config.toml
dataset = "read English sentences (LibriTTS-R)"
n_mels = 80
hop_length = 160
mlp_ratio = 4
layer_scale_init = 0.01
beta2 = 0.999
lr = 0.0011
shampoo_beta = 0.95
eps = 1e-08
gradient_centralization = true
steps = 8800
batch_size = 256
epochs = 144.2
Rows from block 4, named by matrix and row number. Rows with one number belong to one neuron. Each number is 500 + 50 x the weight over its row's rms, rounded and kept within 0 to 999. All counts start at 0. Numbers have three digits each. After the name is the row's rms in percent of the matrix's.
# u: gMLP up (value half) (model.blocks.4.mixer.u.weight, 640x320), inputs 0-79
# v: gMLP up (gate half) (model.blocks.4.mixer.v.weight, 640x320), inputs 0-79
# out: gMLP down (model.blocks.4.mixer.out.weight, 320x640, transposed), outputs 0-79
u.51 118:447519520541575498533586463500478447575500437517524412559459400501448517500453420526520542479524482560515506329466452485452518463485504465481464415583454436466466486443405490438479516527501490502461515478492434478550554527539530570479478525
v.51 123:533409553541542414496537678528565487504485677505518435497485533498407470489521522525484525481496468463515461546490495484511494543533471417454510580450532578536449448490532518514542583515485391504569511573522443493533477490572581515546535537
out.51 124:474522540503557520453448562515484519452496537491438506453540537552519498493440599555397499545555483477438481481617522517443541457453530478478406499435428467526500497481559484368455559456536534537541564556485520493485453434582507518457486506
u.52 097:390372416440460484520478477442511511641527502481550525445438511546425505521573600541586467480509441518496490534538533441471560475535578591346497455508530540542470530462520454534498476571435432534512550518582502490568511507524422628517495433
v.52 092:491492522565539447530484370472447524553491497476500532428477467512619499569460441505539443484638491410457480477531464518525474474474508493545512492586460479477510393559525550494523510533472462502491523514496483489528434482494576564469506450
out.52 091:498474467508467549459499477507440523341473469508539470456503515530552556530520458603522432527465419448472558448535558531527491522489501474542528431485543466490578448573455417467402488546530542450547441487586547579468559509583478472496476568
u.53 111:540431529475503502572408471576564476508451411548524476486445527494528475448555473357535419486517537562530583472513466450374474494619498471457482574513445499400457506499550421506534496477473496488463461526462498473511526538571539603557514544
v.53 110:446544534538517603469566373522525545506500423565462460521526551483460507507483550446498533434484478406514511467540428483391507428503529442486467512476475443538551514469489470503453479501475422583460551426510452586576562528513453651467549484
out.53 111:437501478491487514494431551572498491438512483486550511579477435555486495564529451497373571540477418459505471432530482450434560464497442487559489487413522493441543549553569457507507487542485542440461558432543460518580469450507427469440444559
u.54 111:498478450536488542491494542446567475547427444557555552452404530473485552445513461511504476496454587451535499529544644459561600453568563351535486453563494529504565466480371425515471565459488547549529574467514510489540442560385492489509543437
v.54 109:467522490512468512550489404496598523480510512485495599480480487407512528505504451520411424509537448526546548490522479575498471612389500462436505496502481514521482403538517495452502531544600433510572591466452411517548474515555520508406576507
out.54 115:517496537424492528424482504374458514471481465351477487503486429528544482534424542437526508465398477513442456552491513535523480463489511537470607596498467535539493505510398551472445568478558523493459412527560533496492531530542507419485502499
u.55 097:471518499458414508434492484482527462453475551507453478505504497556551444478478495540387553515454492532462513588619493491546543506475486556534569531517527536515494407460579489543569464567489515550516455454490490564592433513455567549545431425
v.55 106:528476503417513517408471439478489474495427581511538460584567521504492428488533524557486521412516403463531504388549548530455630532466526524535469547507558537630371528476515580480531576439511488472429473486497526485566566559578458391603488445
out.55 102:485540565564505443514542570541489438530438495506511478532428510523467501470546497540492503477581582458549589517473525476470452501464488566523556485508415492503461612548444518555450547525520495457519547520431443527441499520536495485485514660
u.56 081:426491481503464492527498471541530523466527597582468525518523471536452556524464426529470581503562485497563454516527505491424605445468440477490494444523531491471544473525536466517487593452419514549516563560536519514513432505455505474575455522
v.56 082:546456435514434562531460514451513452557541364415419567501638426510512524528623540446492475507485504452417495508587560562550483481513464425538410435509508534441568497552488465533450558392485409567446431490463569520478528508463439377532479501
out.56 078:454533419531648519449491513588415540526521512475539566492504402429469499608467519472543430482446501511462443442488454485391483500482438475452533386443522476439423554475533500513486491463572540461501395518534583523505447510489380566535514469
u.57 101:504470471394497490480519499579527479544587538577488580528530531448464474570420554519448509423487529481473523411464485478521572494477607611473499418509569480437560504488551466503459487504583542470509647507573482527525532442538456549604471428
v.57 109:530427552485491532612534499395447556511523508470642570526530571494514542485598529557531476484488461529538502591523457432480499509484543527578480530462494624497499615493504528486489574465461474565480588547428564596535492603543461535473433559
out.57 097:510553438407448487513518473567438415558450484544388465553497511548511496525546399449502474543548510478502530496387492491428411434533459424456470478442548442437492571464472540534525470467510503475516452507550480433512518540396539499499546529
u.58 123:496560465425377527472468558541520426483455436460481424439507479501397415513561458418515413515467526484492457486393430527471468409483432496485474491556496500622464556401511539494492498481506507551519516579595560481485537506534465522468472646
v.58 121:449558494587523521508487557488426457450533472510511552423494539483467499481575465586534479433518538457483447552517547484428540444455555444509499523481433502564537492507433534486545479512533505519524533575480471525532462438441455413518524451
out.58 121:429470465588513431542476560483439532564528586513491547449443499404461445460428548532510479512562484498528507529610422459440486550464624532531512449462520545509532453528556506474392478538520478547441578500544404434474477510357493580497462487
u.59 108:489471487507446529449449374526588502524518451389540426497446566480400471460493440506642512487557475514604551581512585465492446449449400494505487513504544529527462438452436489499533513441531448541483499517495460452542575521508480503576455500
v.59 109:525502465466440484566453488565415548492546527512488514516573519569440510529571464502492649501459596477502495472488509458551446580459479581472540607520537478520502464445530391503463498527516480491496511526457470478477523532444468467539568534
out.59 110:534479494497510506440440464445515460445463443497526504428541498436549504485561444595456477473510537488531469518413459515527546476526593432448483501456515566475487409528488447518500531532461468520526543504476554407474436489541434566485440588
u.60 092:508475536415414438537467545555456495495480460510544483514537476521511511511521569536521572521535457487586478508480461577566515582508460594500528569566475464468533482482542496522486573502512385430454554554439511564433510523498564439459453440
v.60 092:480376443536454486443517486428453495536483552486426531465538419407469465545499514499536503449556565467497604516543567485572469556499476505416428437553456468419523451551500560527465427512463410462463542524467439468523515493500472404494498415
out.60 080:484557484498464502503473482512532464451487548467533518501417528513549496502414454524545474433545435516537522417536500446401445484512497481473493482387524562478503569489590503544587480571534456478577507489497470489476537546381486549478543492
u.61 099:434435577483447415526473543545426526433524491599446483561400488600453479549542515558470515563575523454524489501513471446477503481515564576515450590462478532522415466480563516508502530475466404500559475463611544628461576491563557432517510446
v.61 094:475483479460500565525545428474526598516444552499475478564506473550427414507517537527478439472483597523589538472551553538466443531452518532477440577495442498345445541498491581601488517520569439462520544596482536528416395521515456478526499431
out.61 094:420535499560485463540562506378411598564549552527465521480458406510478447448466420472456483506498611469539411506496454365535474534562424553554423494574506471501457485500523509496505567471517564477475550541463550378494475526334468536459426465
u.62 071:556478499526574489440504497546527544508630448503501518443430469500497529535519457517468544498572488442430589399570547529492577481514522345544524546423463427632470503497493481541499545501532449444469521492563573528524485501524522595411435442
v.62 082:458486442534555529456600499546520485534455493461469522444446492508438514425450502429518593500449485607424479504602504475531470480462471470497453525490431476460530485522553493509448443509482490524485539562396423533440449454497506502549511547
out.62 065:474528497476502504408523464554493482488467517565526513573586542492474529506411535547494410457474534517496468499485484530530527505494517572489553537588454565454511471511447472494357492588536486571525410566545496485425525479430443463416519557
u.63 088:519582532615570519621520545509503555401513492510557539456542440539433482527503524593492532455479575636445490342429578472533398454580441458478542443569504482471565486576531566553542523476485471495490503542465523588482404496404471479445500536
v.63 081:501516489514431535503506427529557497548493564530516463526453469402577523383485505475483548468483436455512545486534571509567484467525462486518462430489472464526519455448518434556571512428469587466566531457513542540513462457482555541518558524
out.63 080:533458478528505509522430516341464487371471493535402523483501430507462571547525518598455533499454479495476584512601570531472575546498539465523530490548521546528593443458418528456511474514596438483489590521518483462474480500563474539505555488
u.64 086:498461488558542465537468538504563494416489502443435513459541535529525461481487516578562536577539544584534485396430494497453489433476496420430489493465567546452468506604455432450453535508562550500456641433558443583526514526491448497515495464
v.64 081:526628600468623435494504542477585496549530514502485542510444419525507554515482493466510465443578424545475490439445522456444452530508521475458423413545511533492502528519527555500485533458421499462568485601479538529512546440531504575494512521
out.64 076:536510530475567393398501511520506503493484524546515478448507541465387594565483532447545535473597511539480618449454462492515514449495514455536523491683477544562517496441478529535579545450495508587513412576424551534531474507457570526462443495
u.65 081:511468529587500503435444502525412509484477458417497463467504420470508517498498469424454516478509460451627429535424486456607434492474429503554416477493546519497482471534474501554524463461484508428550499567471548577494517492624538581598497532
v.65 073:452492469389475562506569565469533519533502492422565447517538570476505502536440506506520526490454364618527514483484533531525405555480560502463472476498475449513470500478469523559466461496561471496436526466491482483477464544473471567511429493
out.65 080:453532483497456459460570505521636550442427528567523657451493598504534514513543477492554451499562514518486555552423477477456525492472481458497513473541510492550535560484646490584587529572502530581544448508442636451409532509401549519416516455
u.66 135:465465388490462460533481455481479475629507505571503485492490592462432518527480485490432516518527482507456504536654488556462451569576505502495471442438490564465528450508462439601539478582467473543539494501504431568447509495435545445452486507
v.66 140:488453427418442566490452492482548490519469455517483461531525520507535463437455551393483466465458508500546511527517437496574541485459501408509547451536518544509422513473491554499539513421513518515520624476549467549505521495569394557569426526
out.66 166:450541493487541409532417477499496510635445509454454525481579458363452515459488559427485498557463493497522501430418603486557485541467445575517523488503502448437493482541528495584423525547495585492472470477489488474490561489503493395495541477
u.67 112:484519552456519518521581422486462485487546403438515473460529479482466496576461573476526515474507410423466496460434543501434561442524496435485534537482489525468493469492439485464538522499462468454490472574572571449488457499613556508464552505
v.67 130:481448444473540532563484537492501501533457590446504485515411460501485501467479473552594486479515608476439535469533512458414533453487492435536461410629523456468494564503561565542537501557585578521390455425494440464458531466549481448511508434
out.67 123:418493521555595418519526514495536498585458473662529479494471521503523478531424520500572559506478512510533552502426512437386456536505476465527472623379457453456561480529434495459488501415464497501507502413460476444536530456573456538535496520
u.68 094:467495551578504504409482510488476463592476456548493483559475453423561450540496472443520469513451552540544533437475493538485495524421453559557476534476513530500484593578459522471429540558450490521542581474485489532499462383431409522590532511
v.68 102:464481515688347465458439513451405505473530432557362498485604485501508547519510470531500471555560480426514491522502477432434530595531547498468478491388466455452411526436466598435453427509430567518444470493465523489498465498477553528495451460
out.68 092:506512430464474542611496433372452490482614497496390594507403520497521566504407453461469474553547605493532469497439475446438501585543491492460576446416464435545523528516535524460494521420507564461488352461518504489466392508483586485417464462
u.69 112:518512541484440455572467536466467492460519442430549468446546460450526492427522548455485554570532518459422524460578434474626522491530459446457514511543566441533551469492542500484604512517491506536548491527479507519397475496588474561587488508
v.69 102:519481539480502474514445501557458420461489478508533567543445537402480529565522565491427508535532493494513490520545490555581557488492591476514439488544557553475456550546534499532474479551507465434507451543596455435520440512555493584596517522
out.69 113:549512464522502455537543443487551417405508488581522460493483592555525465477512526586574558459461569509491454570467499469526567485477458507505456540503559534521535507567540461457561508458451505485508555371543549445546423557513409522476473440
u.70 116:519505505520517500547462494526596452439460495498555570479549504464517413517421529604431459456467479509504554471490448450551548519545546499473530463478504455468593495443471521507478509483523497539471490513494469529467455517499454536522554508
v.70 106:484472568520539428416523527503552484513437492561643517538533532449512512482511518575460457523471436465537568494459475579498416470507578515512391449470510566455544485488531511494488433504509482437461528539517452401440506580492459542456483443
out.70 114:595404498480439495450573467490484521584486496442448432626604537566511550559566607440581504454435566572504611568492493508507464503436495492538494491596556500495504484565497485609510480450498474469579519507395503526480439517517516419421536406
u.71 109:497564389487425481466461553555423445515509509532501497496601492420475542431426528499528456474546522435428521510551526474557522528524409438488544507478511482446481521476457546481510513637462400533483607505474465447426497518436544418486515451
v.71 111:560530525480482519418509433420543453530539463481544563488494466589540487561440401471455550579525517447486472491435562541449479546487491356585531500408433532494436450523528543487559555441521515547532371565465525568546381505474464415558512485
out.71 110:566476519449542403543556479570494485623492512422420478486497593511457473481511558491509572505505504510555478483533495562485559461543446556537452503472549444500489425582526543476611472539396475548475427522601457538449537563425443477520427505
u.72 088:425477532447523536533441486446490546380483456528446499547516505575471460474583490525540540487440486524483505517501598581529613475511562441461517426542534550451487651488500559575424557467524498419529584546483534487440564463468424559478500555
v.72 080:458487450435578474446449533466515496537539464392580489490557438477539508526437513561570502401478465530554534495538518442523542455588494491424472493475502535509568543603608479534518476470513480537586458538407490525577440457506410507461541519
out.72 080:514485471552422550497412553457489416529520560464543550536506474595490571425455495475513569424568523485500524437526550519489465395496504569500507534390503513526501396538476480549475434509510502551519544488561543520524416503502607588551492531
u.73 114:563569479482492566518493487553560509484500460523504540466467455539530510462479503603450510471493480578499521601499500475516414493477433614481483478534443448477391430512556523559503496535515606549516529457558516485423489477573585435543569364
v.73 130:517497481423545526573476556485528480583543522420517503494545447475636460404480490526413513544604524481524532495531442435498513485474506477501540535383524505495426499492553462478521506486416561500505574509426543487375469523519510429491511480
out.73 125:505529483516526478427568473465453546483484499474481547463455635488538494482480449367536450536543612482480499520448474559453502462523462521476519573470473449477541529459476478632500539558525490476439386482649518450495545535544477526485471473
u.74 082:542491498574459541491455454528555504479452486516546514579521501406596462480539508410434441511521469501479551448483570445548499528583554554459519468496466492451460401407516496474574608540589488507502516484528532509485550608695541539455526480
v.74 079:508490522488385525505550545527509449507518583509541449552548599504393525533452502514556577428482494534467435387459497428506568460419470450396541422616504475514431554502417468518463516586512464484510541487521434411552523523500492505512507462
out.74 073:636506547500516489544491508526450471577457506578431478437517478490481469478542501516539531516386497496477490552602468581444544530571503464552512477537542508555543429544529583495514549575441466457584438423457569470514425447436455451526570550
u.75 108:530432439660492541477508469566475438498466443521443496492495527511604448507531507495420473575548485454449400483440416490448515425495519594545500534527518566423486523472496507531525457545562470526504576438410518521559472512529620499467512516
v.75 104:434501488512550411441469472614559484487485459454538507522472520573466446506547525511553624537562493518510439557516511448526590548477536580425556487548488475431555554517541495499466467579472489528473547556463484560581553501533571519449504431
out.75 100:466529521452526545490449478465412554403514475513458485475489518611569449469520544511499538512513561549476540560394496478460520537496422530493430523445558472494465466434552466484492499522549394494495381482500554471505586536472556455538414588