Rows from block 5 of a small audio embedding model, named by matrix and row number. Rows with one number belong to one neuron. Each number is 500 + 50 x the weight over its row's rms, rounded and kept within 0 to 999. All counts start at 0. Numbers have three digits each.
After each neuron's rows are labels from the 100 clips, of 14848, where the neuron reaches its largest size: "strongest on" is what is common among them. Only what is clearly more common there than usual is listed. The data: read English sentences (LibriTTS-R). In brackets: how many of the 100.
# u: gMLP up (value half) (model.blocks.5.mixer.u.weight, 640x320), inputs 189-215
# v: gMLP up (gate half) (model.blocks.5.mixer.v.weight, 640x320), inputs 189-215
# out: gMLP down (model.blocks.5.mixer.out.weight, 320x640, transposed), outputs 189-215

u.385:531557473508568545552554515503467514520480523490403517508510465540562516450475490
v.385:473574534487551419603520504487466449445521465580510526495488466526485481540508570
out.385:456584534476615493453546435562470560528491514450551424499537513431535579552501511
strongest on: voice: male (80)

u.272:524489490533463549525478511499463580503483503513494487581508446514423528561608495
v.272:497518470453446445510476538566541527416459507482477440403535494539540538489464506
out.272:449542503529533507515457488442542437481539533607467566478542545570497467469558558
strongest on: voice: male (92)

u.240:562493495550557441594528458475484528412442461437505498466468485475529467451465489
v.240:456479520553420497464530484563403655355537645422476490508545497604426427577539610
out.240:429625448502527463540433573469484521477443470479437519560517513512413534469593484
strongest on: voice: female (100)

u.224:445455499483507457528511512449476470474476617540555530385552557513514369443497481
v.224:488419549377479523536549545519524545548552504465492433418491497457492519527521438
out.224:473533500400544487466519491550462521516469503508490601482438469593468587489459461
strongest on: voice: male (95)

u.432:462438488506499447575470493506477495586483490534549505593533481570502458506368562
v.432:470400472548465536572526443548464495436469528511480540515495600474522476567539522
out.432:540515542390452489459438462495525443528559520487511481530563486514565540487548476
strongest on: voice: female (93)

u.231:545504556554549534419409484517462450618542503505546692487468522443465521488420440
v.231:450505504500450548489574466582488535404527507415544425534497436502402541482455475
out.231:546464550563456482385482515563542430528495464486596399554520454426511506423492509
strongest on: voice: male (88)

u.631:486531518521514550615546517557481443491515473484484554495484522469493529483503491
v.631:562474446461525512537487536491472404462585551590521512498513458446611434523411396
out.631:543611581486435491514478475537487487594538569508476463470539463526461474549445580
strongest on: voice: female (99)

u.325:522549536508393469472437454546523513519468548414528514543537622516491520483460446
v.325:382518461495460527557523540547461399517512472509486489442454451435427457459542468
out.325:567468566540586555532535499461440559513491443510521558418492486529473416416537574
strongest on: voice: male (93)

u.225:434513568522395513487504413512509463538447433568509557546427528547427415453453554
v.225:528453480487497408426496453518493402558554483455512385445544532580525459513490582
out.225:492481399461538382471529549499497517442469557441483508481538476504516396519502387
strongest on: voice: female (95)

u.542:486481466506500452509417474396453514489416560496442457533476467507518471420509508
v.542:499412441471598527519556438400522459559500412610515595519555447523487398578558543
out.542:497561464536535474509650466549446538518404564511478581408480491560509490459467473
strongest on: voice: male (89)

u.86:549401574356517601463474491471489493506418430423430448495544473498527459402533441
v.86:585554413604467499444539434543576543464585519463456624593499515551458463464470553
out.86:538567436426440536539523505523490517534492548570540549527503495451521500531517564
strongest on: voice: female (99)

u.617:492460545527504535479483490504562508496429445587511499564559493602536473562411484
v.617:462456438496575439572498528513429503470507578558518441567519466525568443483520458
out.617:501474450433526465475515493574515514531454499381426440548442483607555464526511454
strongest on: voice: male (79)

u.191:470459483474469459522503486509490551556567492463502599535474524529488443492535550
v.191:503559467492551453551482475480388480596474401541452411513527455542479472387539541
out.191:551498542494620467555559527411491550529482529441422470514527516439595493460533449
strongest on: voice: female (94)

u.573:492479492547441544534439469511470455574540453481512598552545378557623522438484494
v.573:512446461439514467475484497554546587523482524542444503551570529500459446471570438
out.573:464484448527561536497527467500561434436460481504603416417587573544407417428506625
strongest on: voice: female (93)

u.148:533624430546583542507523517572484588433456595599515474482556556494537589450485513
v.148:433405507479441514563456467513568478549502573406521516475517507549425601521534631
out.148:523405502538402441422478512583569487570533360403551453442567520492440460480530442
strongest on: voice: female (99)

u.405:564584523506582441531485467461540446497425630531484517511478708589598510448496546
v.405:481581499430537557515439511442427446515522564503466588518541569436502476456444493
out.405:484476521506445404478508417540515477514587444513515507445563511478535564505359447
strongest on: voice: male (74)

u.578:586507492534574553401464446552492539487438492582455421485490519402480485600481445
v.578:473518500469512502459460475445508545465438529470484531559479609453457602544410443
out.578:527479442503601526464415580429471515479505555462561572605514414574466465447573493
strongest on: voice: female (97)

u.576:567466496466502598479517575597411597477451536586464472520518441625503503454528478
v.576:478561410574507486509506644539495438502546522526547449484568461536472554535544561
out.576:530583593427533544519535527570438617539502504448601509587483469482466522538440532
strongest on: voice: female (80)

u.233:505468449517475405548453526484555471543425520511467536567490359518525606562498465
v.233:461433459644497428521395429534526505417481434490530574414485486576525462488474415
out.233:482473498489457445465542511498502490519595617520449454476591580565549526454552433
strongest on: voice: female (93)

u.307:544496604591556467524558531494449574482487515517468585504482502496490590478629499
v.307:594533588537504474571552577538388495456468429551466559465550535482483475491560523
out.307:500451528499443456561575514422548459504556528442511415443412467417538522467531520
strongest on: voice: male (83)

u.96:526501672523483540514550476566505473553425516512431561547501520508513513542489536
v.96:457532488536440571424389483640527457516540453477478456536480553454519494507463428
out.96:516576452508488381454475475483480476539439488515418457425478385530544520516536458
strongest on: voice: male (73)

u.168:437468588459528391421486452514455550505430503574508493448501507556540424493474536
v.168:504481467570512534494365517571519377522464456462514514500540522459476399454517568
out.168:493458469495459463548533472515426568553480454429467543502578482478565548515485498
strongest on: voice: female (81)

u.421:474461566516525602439543466568443520538506548499512570522615397509453508531454472
v.421:522553469496391507547487449467589455505542459440518430592450552499556506551416524
out.421:500552468383474501451506509387470507477572455399493397575423448481493534555478516
strongest on: voice: male (84)

u.320:392481444516499448401537533390525460530446432533529444492489578471472468443424546
v.320:543527519502367384557566551478554380543441460563503523512552445559475552519473606
out.320:477543587439573507511470520504424526403589565522469516639483548562582541498453451
strongest on: voice: female (99)

u.57:492475498478392548429520470568441498459500564525512417475525514508531513429413475
v.57:446510490555490558401653437434452542394433549500501470440475480523504517446416521
out.57:525550557571506547611426347541468517457553571481471489593555443481531480516480597
strongest on: voice: female (83)

u.80:471412458491442479411487560484518449584468507602406486537470450573505443521484512
v.80:525509520446544466496538497445460604443541475458472607558494617478399520554446473
out.80:538481490538577489394508540528478438465496448456529511472446538532577571525600464
strongest on: voice: female (94)

u.386:550526564576560423379498474501502522421460470502569469479444525495568391560530479
v.386:467496475540525453565490626434487479512490462416517557501540550436472482538457477
out.386:409617550471481566430436566507435571576532538597507555503502545537475488470464491
strongest on: voice: female (79)

u.341:479569504528541530502465509513485607502517419461451548506541458524420511500460508
v.341:568453566550467474471569537544510551550477525439483575516495574513486478470482513
out.341:440502569534504606520582433506584441461536497455458470486480462514607463448530551
strongest on: voice: female (92)

u.95:551475437492586507514439497481465496493464506468593536439541537509459537583408449
v.95:405469579518463471469544588523509470515573458493524556462502500528593562441498573
out.95:494506498495513437562510486520546513456430560468518529488555480479484486473484497
strongest on: voice: male (76)

u.8:646505407500435480573464457476506504469546457464457564504414472476427482525513460
v.8:490560489528491448486436564409498473560547591513456599478499478464576587531496497
out.8:557467566582402461512484482457519504509553439514574546470487539494576559453474595
strongest on: voice: female (79)

u.479:503619514528464435487428519431449526555584447573518503566487525532535476445504542
v.479:582421574485519463474412558565493546527503549534400483450517436548485526496523505
out.479:500502615530478529432515427508453481492533532581445473394525583478511538436463545
strongest on: voice: male (100)

u.417:513445429461458397505527503494558462466475480507537546452577452539439577402442497
v.417:566510529464466435466455423543495511484491577457432482481469467452549515481505461
out.417:479453514535542553463536465475526512520508509363530411500487580470470432504494435
strongest on: voice: male (94)

u.482:386490471441483457555478481510507461559495558457527606558432476572526453457439411
v.482:529581490507527406551506499521482479499523542493491455494505583469456473543503584
out.482:453404527523613563661490434550537489432466517402441390530475474555471486572487533
strongest on: voice: female (98)

u.447:422402435605485588531484425489453455449425570458501470520452552470559522511509470
v.447:467503519428570401511475416578552518530568470497473611497486485488435603597433493
out.447:484593557419445475433454510466473483490563577429490501494516543466562539469558343
strongest on: voice: male (77)

u.287:496528453550518500606444532574460525532490564541418517506551496478544404415459501
v.287:556452495511585571534488528468473539492475453495531480454483518525469514452536431
out.287:503429498467471417570483394460451519508507490510532535513440457528550402444576556
strongest on: voice: female (80)

u.351:530572442486473536497489485467483646556474436500498446402454412512437500468429503
v.351:562503393491407519560485479448542519441416516561462478470454506487444469450512572
out.351:528454515448520463439424514431475497568456523504598536525440542461507530550478504
strongest on: voice: female (92)

u.525:522462516428491488421496480426489549479452512492445566474454471446492502483535530
v.525:545600503551569468484534533523504495635489506561499567466438524529492457441508508
out.525:463501480552497507450536563530454518512540458505572457469615550484482497480573495
strongest on: voice: male (77)

u.98:593488481568499430530509510503513468547471432530475551559495502441556596584529467
v.98:470591646503508415515511495475540436538564461528499594546403423534457397472455493
out.98:487570467565433500482504548491494461497512546591491466434475503497440505463488532
strongest on: voice: female (95)

u.299:394443517506480536491522503451495437447499518487458468538544571492527390497537514
v.299:417566521537502519496443607561491446500503500523582508561512547573454565554544435
out.299:421476458445502497477522551537521523446459595396485368534476499538448578497410426
strongest on: voice: female (83)

u.579:488484469450505495509545486447561433504533553520508560369507532542592522560421500
v.579:431599584464363527549557519495533379541461536574524436583489604506546498474369458
out.579:476408509428588488550459521440486466434492528557400532476582443506457540482503565
strongest on: voice: female (93)

u.195:467578450474519531443426417494488433465473493431459479503506494535515474571488519
v.195:532409500547385461513581495444553481406506558568482436402555409447516440456487581
out.195:434358498510406531455485530564520464436520444520458477413474498500411458542472511
strongest on: voice: female (82)

u.397:486456623476536490483481508591453559552520375507522476537479505516610565534539477
v.397:442487465446446388550516553458441546481474496443412511534497613568455394527517487
out.397:474535396474533500561516498534517425456523557503467426567623537417417429484490571
strongest on: voice: female (83)

u.546:522410486567449470549522495618489642590513411555469531510529509516478539560545646
v.546:565491493462614542496464486516545517531445556508418481591467501492447411490607523
out.546:597614575430524547439479440456499452550494449494463503486485459474502466256504498
strongest on: voice: female (95)

u.534:535490497498374537491421458468433469498494519460452437472512520528434480473453516
v.534:520497492435503578433504491561528516515486474411470414478473569472519486486535530
out.534:462437542470569515580467580506501513499484507487523467511426515488440435564453445
strongest on: voice: male (77)

u.548:344544525487599506511527510459428514547430575519480458427565523485517504491459548
v.548:589442519601472431414656500491543484553530449543533438500489513611584450515509566
out.548:474548494487411549446506530556519492564483542479439509561510495482548451512522496
strongest on: voice: female (91)

u.308:411592533422462576487464470390520514489512512526503454681515578489566497390449469
v.308:489508390520503538521488488488494536465425542517446531527472420505450546427506651
out.308:553474508556437437487543472507553523428497411488553435389542487491502504520505588
strongest on: voice: male (84)

u.119:603475547481553516525468542423484539530587527482477549508519612496467494633465504
v.119:410361517519418608476434564535578544504570517445532424426535520474524375504510482
out.119:492532466502456454573534551512515487475482463531536482464514483466557405390556466
strongest on: voice: male (88)

u.343:542451508545424505507546420441516531447489495378464612578477483525507455450543329
v.343:538503465543405498557482542542469472524477536490484503474531513582496483551486521
out.343:480529418420443516568474544533486502437465501409474419472484511455491491588501488
strongest on: voice: female (95)

u.44:558471497576505593421508585532499505545458436427495593395455456575510480538450514
v.44:453480511487463440486467481578470521458512530561446453497442553461552513491519456
out.44:552512447517468568517466429453415515474535512454379448504400484483527566556509485
strongest on: voice: male (85)

u.626:512562527494615508576457361586487412435462468545464537368514564496387524466521619
v.626:529508484481512545544546628443459453561520485537410533508449492488510489528550451
out.626:492458486475436520422538543399509499426550463430435471547412464567469476492459558
strongest on: voice: male (95)

u.489:584410609518520475437505469404435479566437411475495478465481517557407488539492558
v.489:567380537636521526458518494474522425521450465539519505500457487525404514473576518
out.489:501509437466456506489477486498462431506501460500464464469555606460616558424508527
strongest on: voice: female (82)

u.92:469483445559606448468463501504517474473451471445526658515447529416434477574528581
v.92:468533517471500397522444530466497557452410426493587472558510437428462554519437479
out.92:472442516457480497510452595580487552449543513576545415459515365496581511490486570
strongest on: voice: female (81)

u.22:522436434516521488488468581457509504482489442465490475503445484474498449597482582
v.22:523559488525563437498498547547482439553517551528515456549534535448474597433510445
out.22:505432558521452453445549444448468466530425543518515505511457537515493615430571410
strongest on: voice: female (81)

u.1:516601505572427474591594456511557450452526468490459466556524431395494501526460514
v.1:446539489446482404535453609444561450458529528480464489416501432548470449477542515
out.1:445530519477548516436513555576528488522528472504485503444473370489526436377554452
strongest on: voice: female (96)

u.330:487514537445436531470560469491466551542461545518460572501491531519431420488508501
v.330:466526491503493521431531459403532561563517456453506410427499530585548405476541512
out.330:467485506493483577485499529610452465496455469478492641515532590530554518459472550
strongest on: voice: male (81)

u.396:410522471521538474493500434482480596499524573520482460532477514552503517499490480
v.396:547487467479537414492555545496509423457466508510500480422537585572419532497470499
out.396:502568485528514456476519507416463538532430644513512481497492443463466511564443459
strongest on: voice: male (75)

u.239:458586482467580521608509474454552436550560479438583542492509453473493494529545540
v.239:529452470516503463430583535553494514545491574458546500526553463479596491556491527
out.239:564533577499488558456430556541453578475469539586499489433417465517466436561481560
strongest on: voice: female (80)

u.496:539375377441498466554510497563611484448405488509569500504525575519502383498446497
v.496:458495565526502505454598480459400519513510565518512503482495456457580579510518554
out.496:515425506565449460509457514503471516465445515506481580509488516479477548523471534
strongest on: voice: female (83)

u.286:457593503478561496529563487499468530438497501501433531549520485498405563477485401
v.286:493462550532575488469453615507552443536499535525523551465545578475611486508461555
out.286:523447474450373516497521608527478549477395501502460530568514433480484561430510482
strongest on: voice: female (87)

u.15:438470538552538540572570601501430465576585568453597502505462455520534464555487488
v.15:566523468552475437387474499517488543472527442471552523498503442572596502507529368
out.15:522524394480463447572472457545515535479446545577481407538590464548345540506532547
strongest on: voice: male (75)

u.545:454496507471504449437458594357454520536532502449463516549587549467559495558536407
v.545:479434499470474503434448531558522521534550582490517599584510510500586387629433543
out.545:520469520488485475475534434495494558441504533441553462529463427461432461551437473
strongest on: voice: male (93)

u.348:595548466385476590510501473522478637539479457569481505474489510533579500392417458
v.348:425512490528498488465510421525506495437544586528458406537505489501492485551555522
out.348:483469431468521478483541510531484469530557595432551445495464430474504494596486506
strongest on: voice: male (87)

u.484:464472410463493507434478417563585529495410473354518555561442387590497534461433423
v.484:436456537375518493505533513457507476498481566500509447448552506363507378448496597
out.484:489395463512518462419514581586577478473493477417511365490555546589486480552485533
strongest on: voice: female (87)

u.155:638540515441451572507486512493509486470511579459465495572432471430494396507516420
v.155:555464456560499512575558443542459526500541458452440582466392514566585552491512507
out.155:475421520465488484500482465415591425446489490618539471484562500546466626566513482
strongest on: voice: female (79)

u.164:530487449451417585473463543531489470437527437387504528542465448522471507595565497
v.164:527413504533377503451466568477474547510575577529490498430484467477573455457502554
out.164:541398492561531485462454507458516490511504443531541480432459507522464442520503479
strongest on: voice: female (84)

u.131:497436535546454483467485512474438612471521559479436513530591444508437476473535489
v.131:481501499569558495353469425428512535569518525478472505521443499463534493503492512
out.131:448458590629591418553472413532518556473460513394556514493455501485525473436438551
strongest on: voice: female (99)

u.26:514419545431514458473539471431434489549574451455432435435512474466410487544457538
v.26:463541532467520554534427520584547487568490601486476562578469531510479494496536487
out.26:549555445579509554467471486597451543532482453551410494553456394529552496507562586
strongest on: voice: female (83)

u.472:493449561418526538470537488492480411578567516537515413511514553506470436520548567
v.472:437501459402385465410579510561423544455500438586498536487480438512434564544517520
out.472:444605503461541476463468490471492457558469539488498474499495510494540273574513466
strongest on: voice: female (94)

u.467:510458572525538484528449451477450491534531582518468440575487626647421419437494533
v.467:527488478501516449521587531496534536481579511529594495463506495455455488543415522
out.467:507487424482489501476618496461505474466517523535382507488525520516439528567517481
strongest on: voice: female (92)

u.114:518406485556497560448520458518437481449455536466491498538458444518548456542516441
v.114:444460544475503456459490492477592468559545525536588609466479516521528529412550521
out.114:567546531455482458378486525525605541459544516513477522613574477553519533485496458
strongest on: voice: male (80)

u.488:567559549444500435414459497408377461392547524415546557547536508531457627439523563
v.488:435538425457549433451540490444486511515450472611435430434561423458436459451466599
out.488:498503455532482460513569575492545580599413515554561513504437549485519460458461490
strongest on: voice: female (93)

u.118:426455403470532483553363407473448451507408545515450517362488509490548434605508478
v.118:484541473502517544456500402473512490534475693523510569435500532459528596429409415
out.118:520488428435467435569569447519481544478494481463488526575566507472513529558532508
strongest on: voice: female (80)

u.302:546529505479565503539549395473495484472513402532521520414528367517394501538436444
v.302:381419510439503587431548581468500501526456542485473512467543479535453431563540502
out.302:505537485493432500533442464562537545455464452451522445552460461516531431490534545
strongest on: voice: female (79)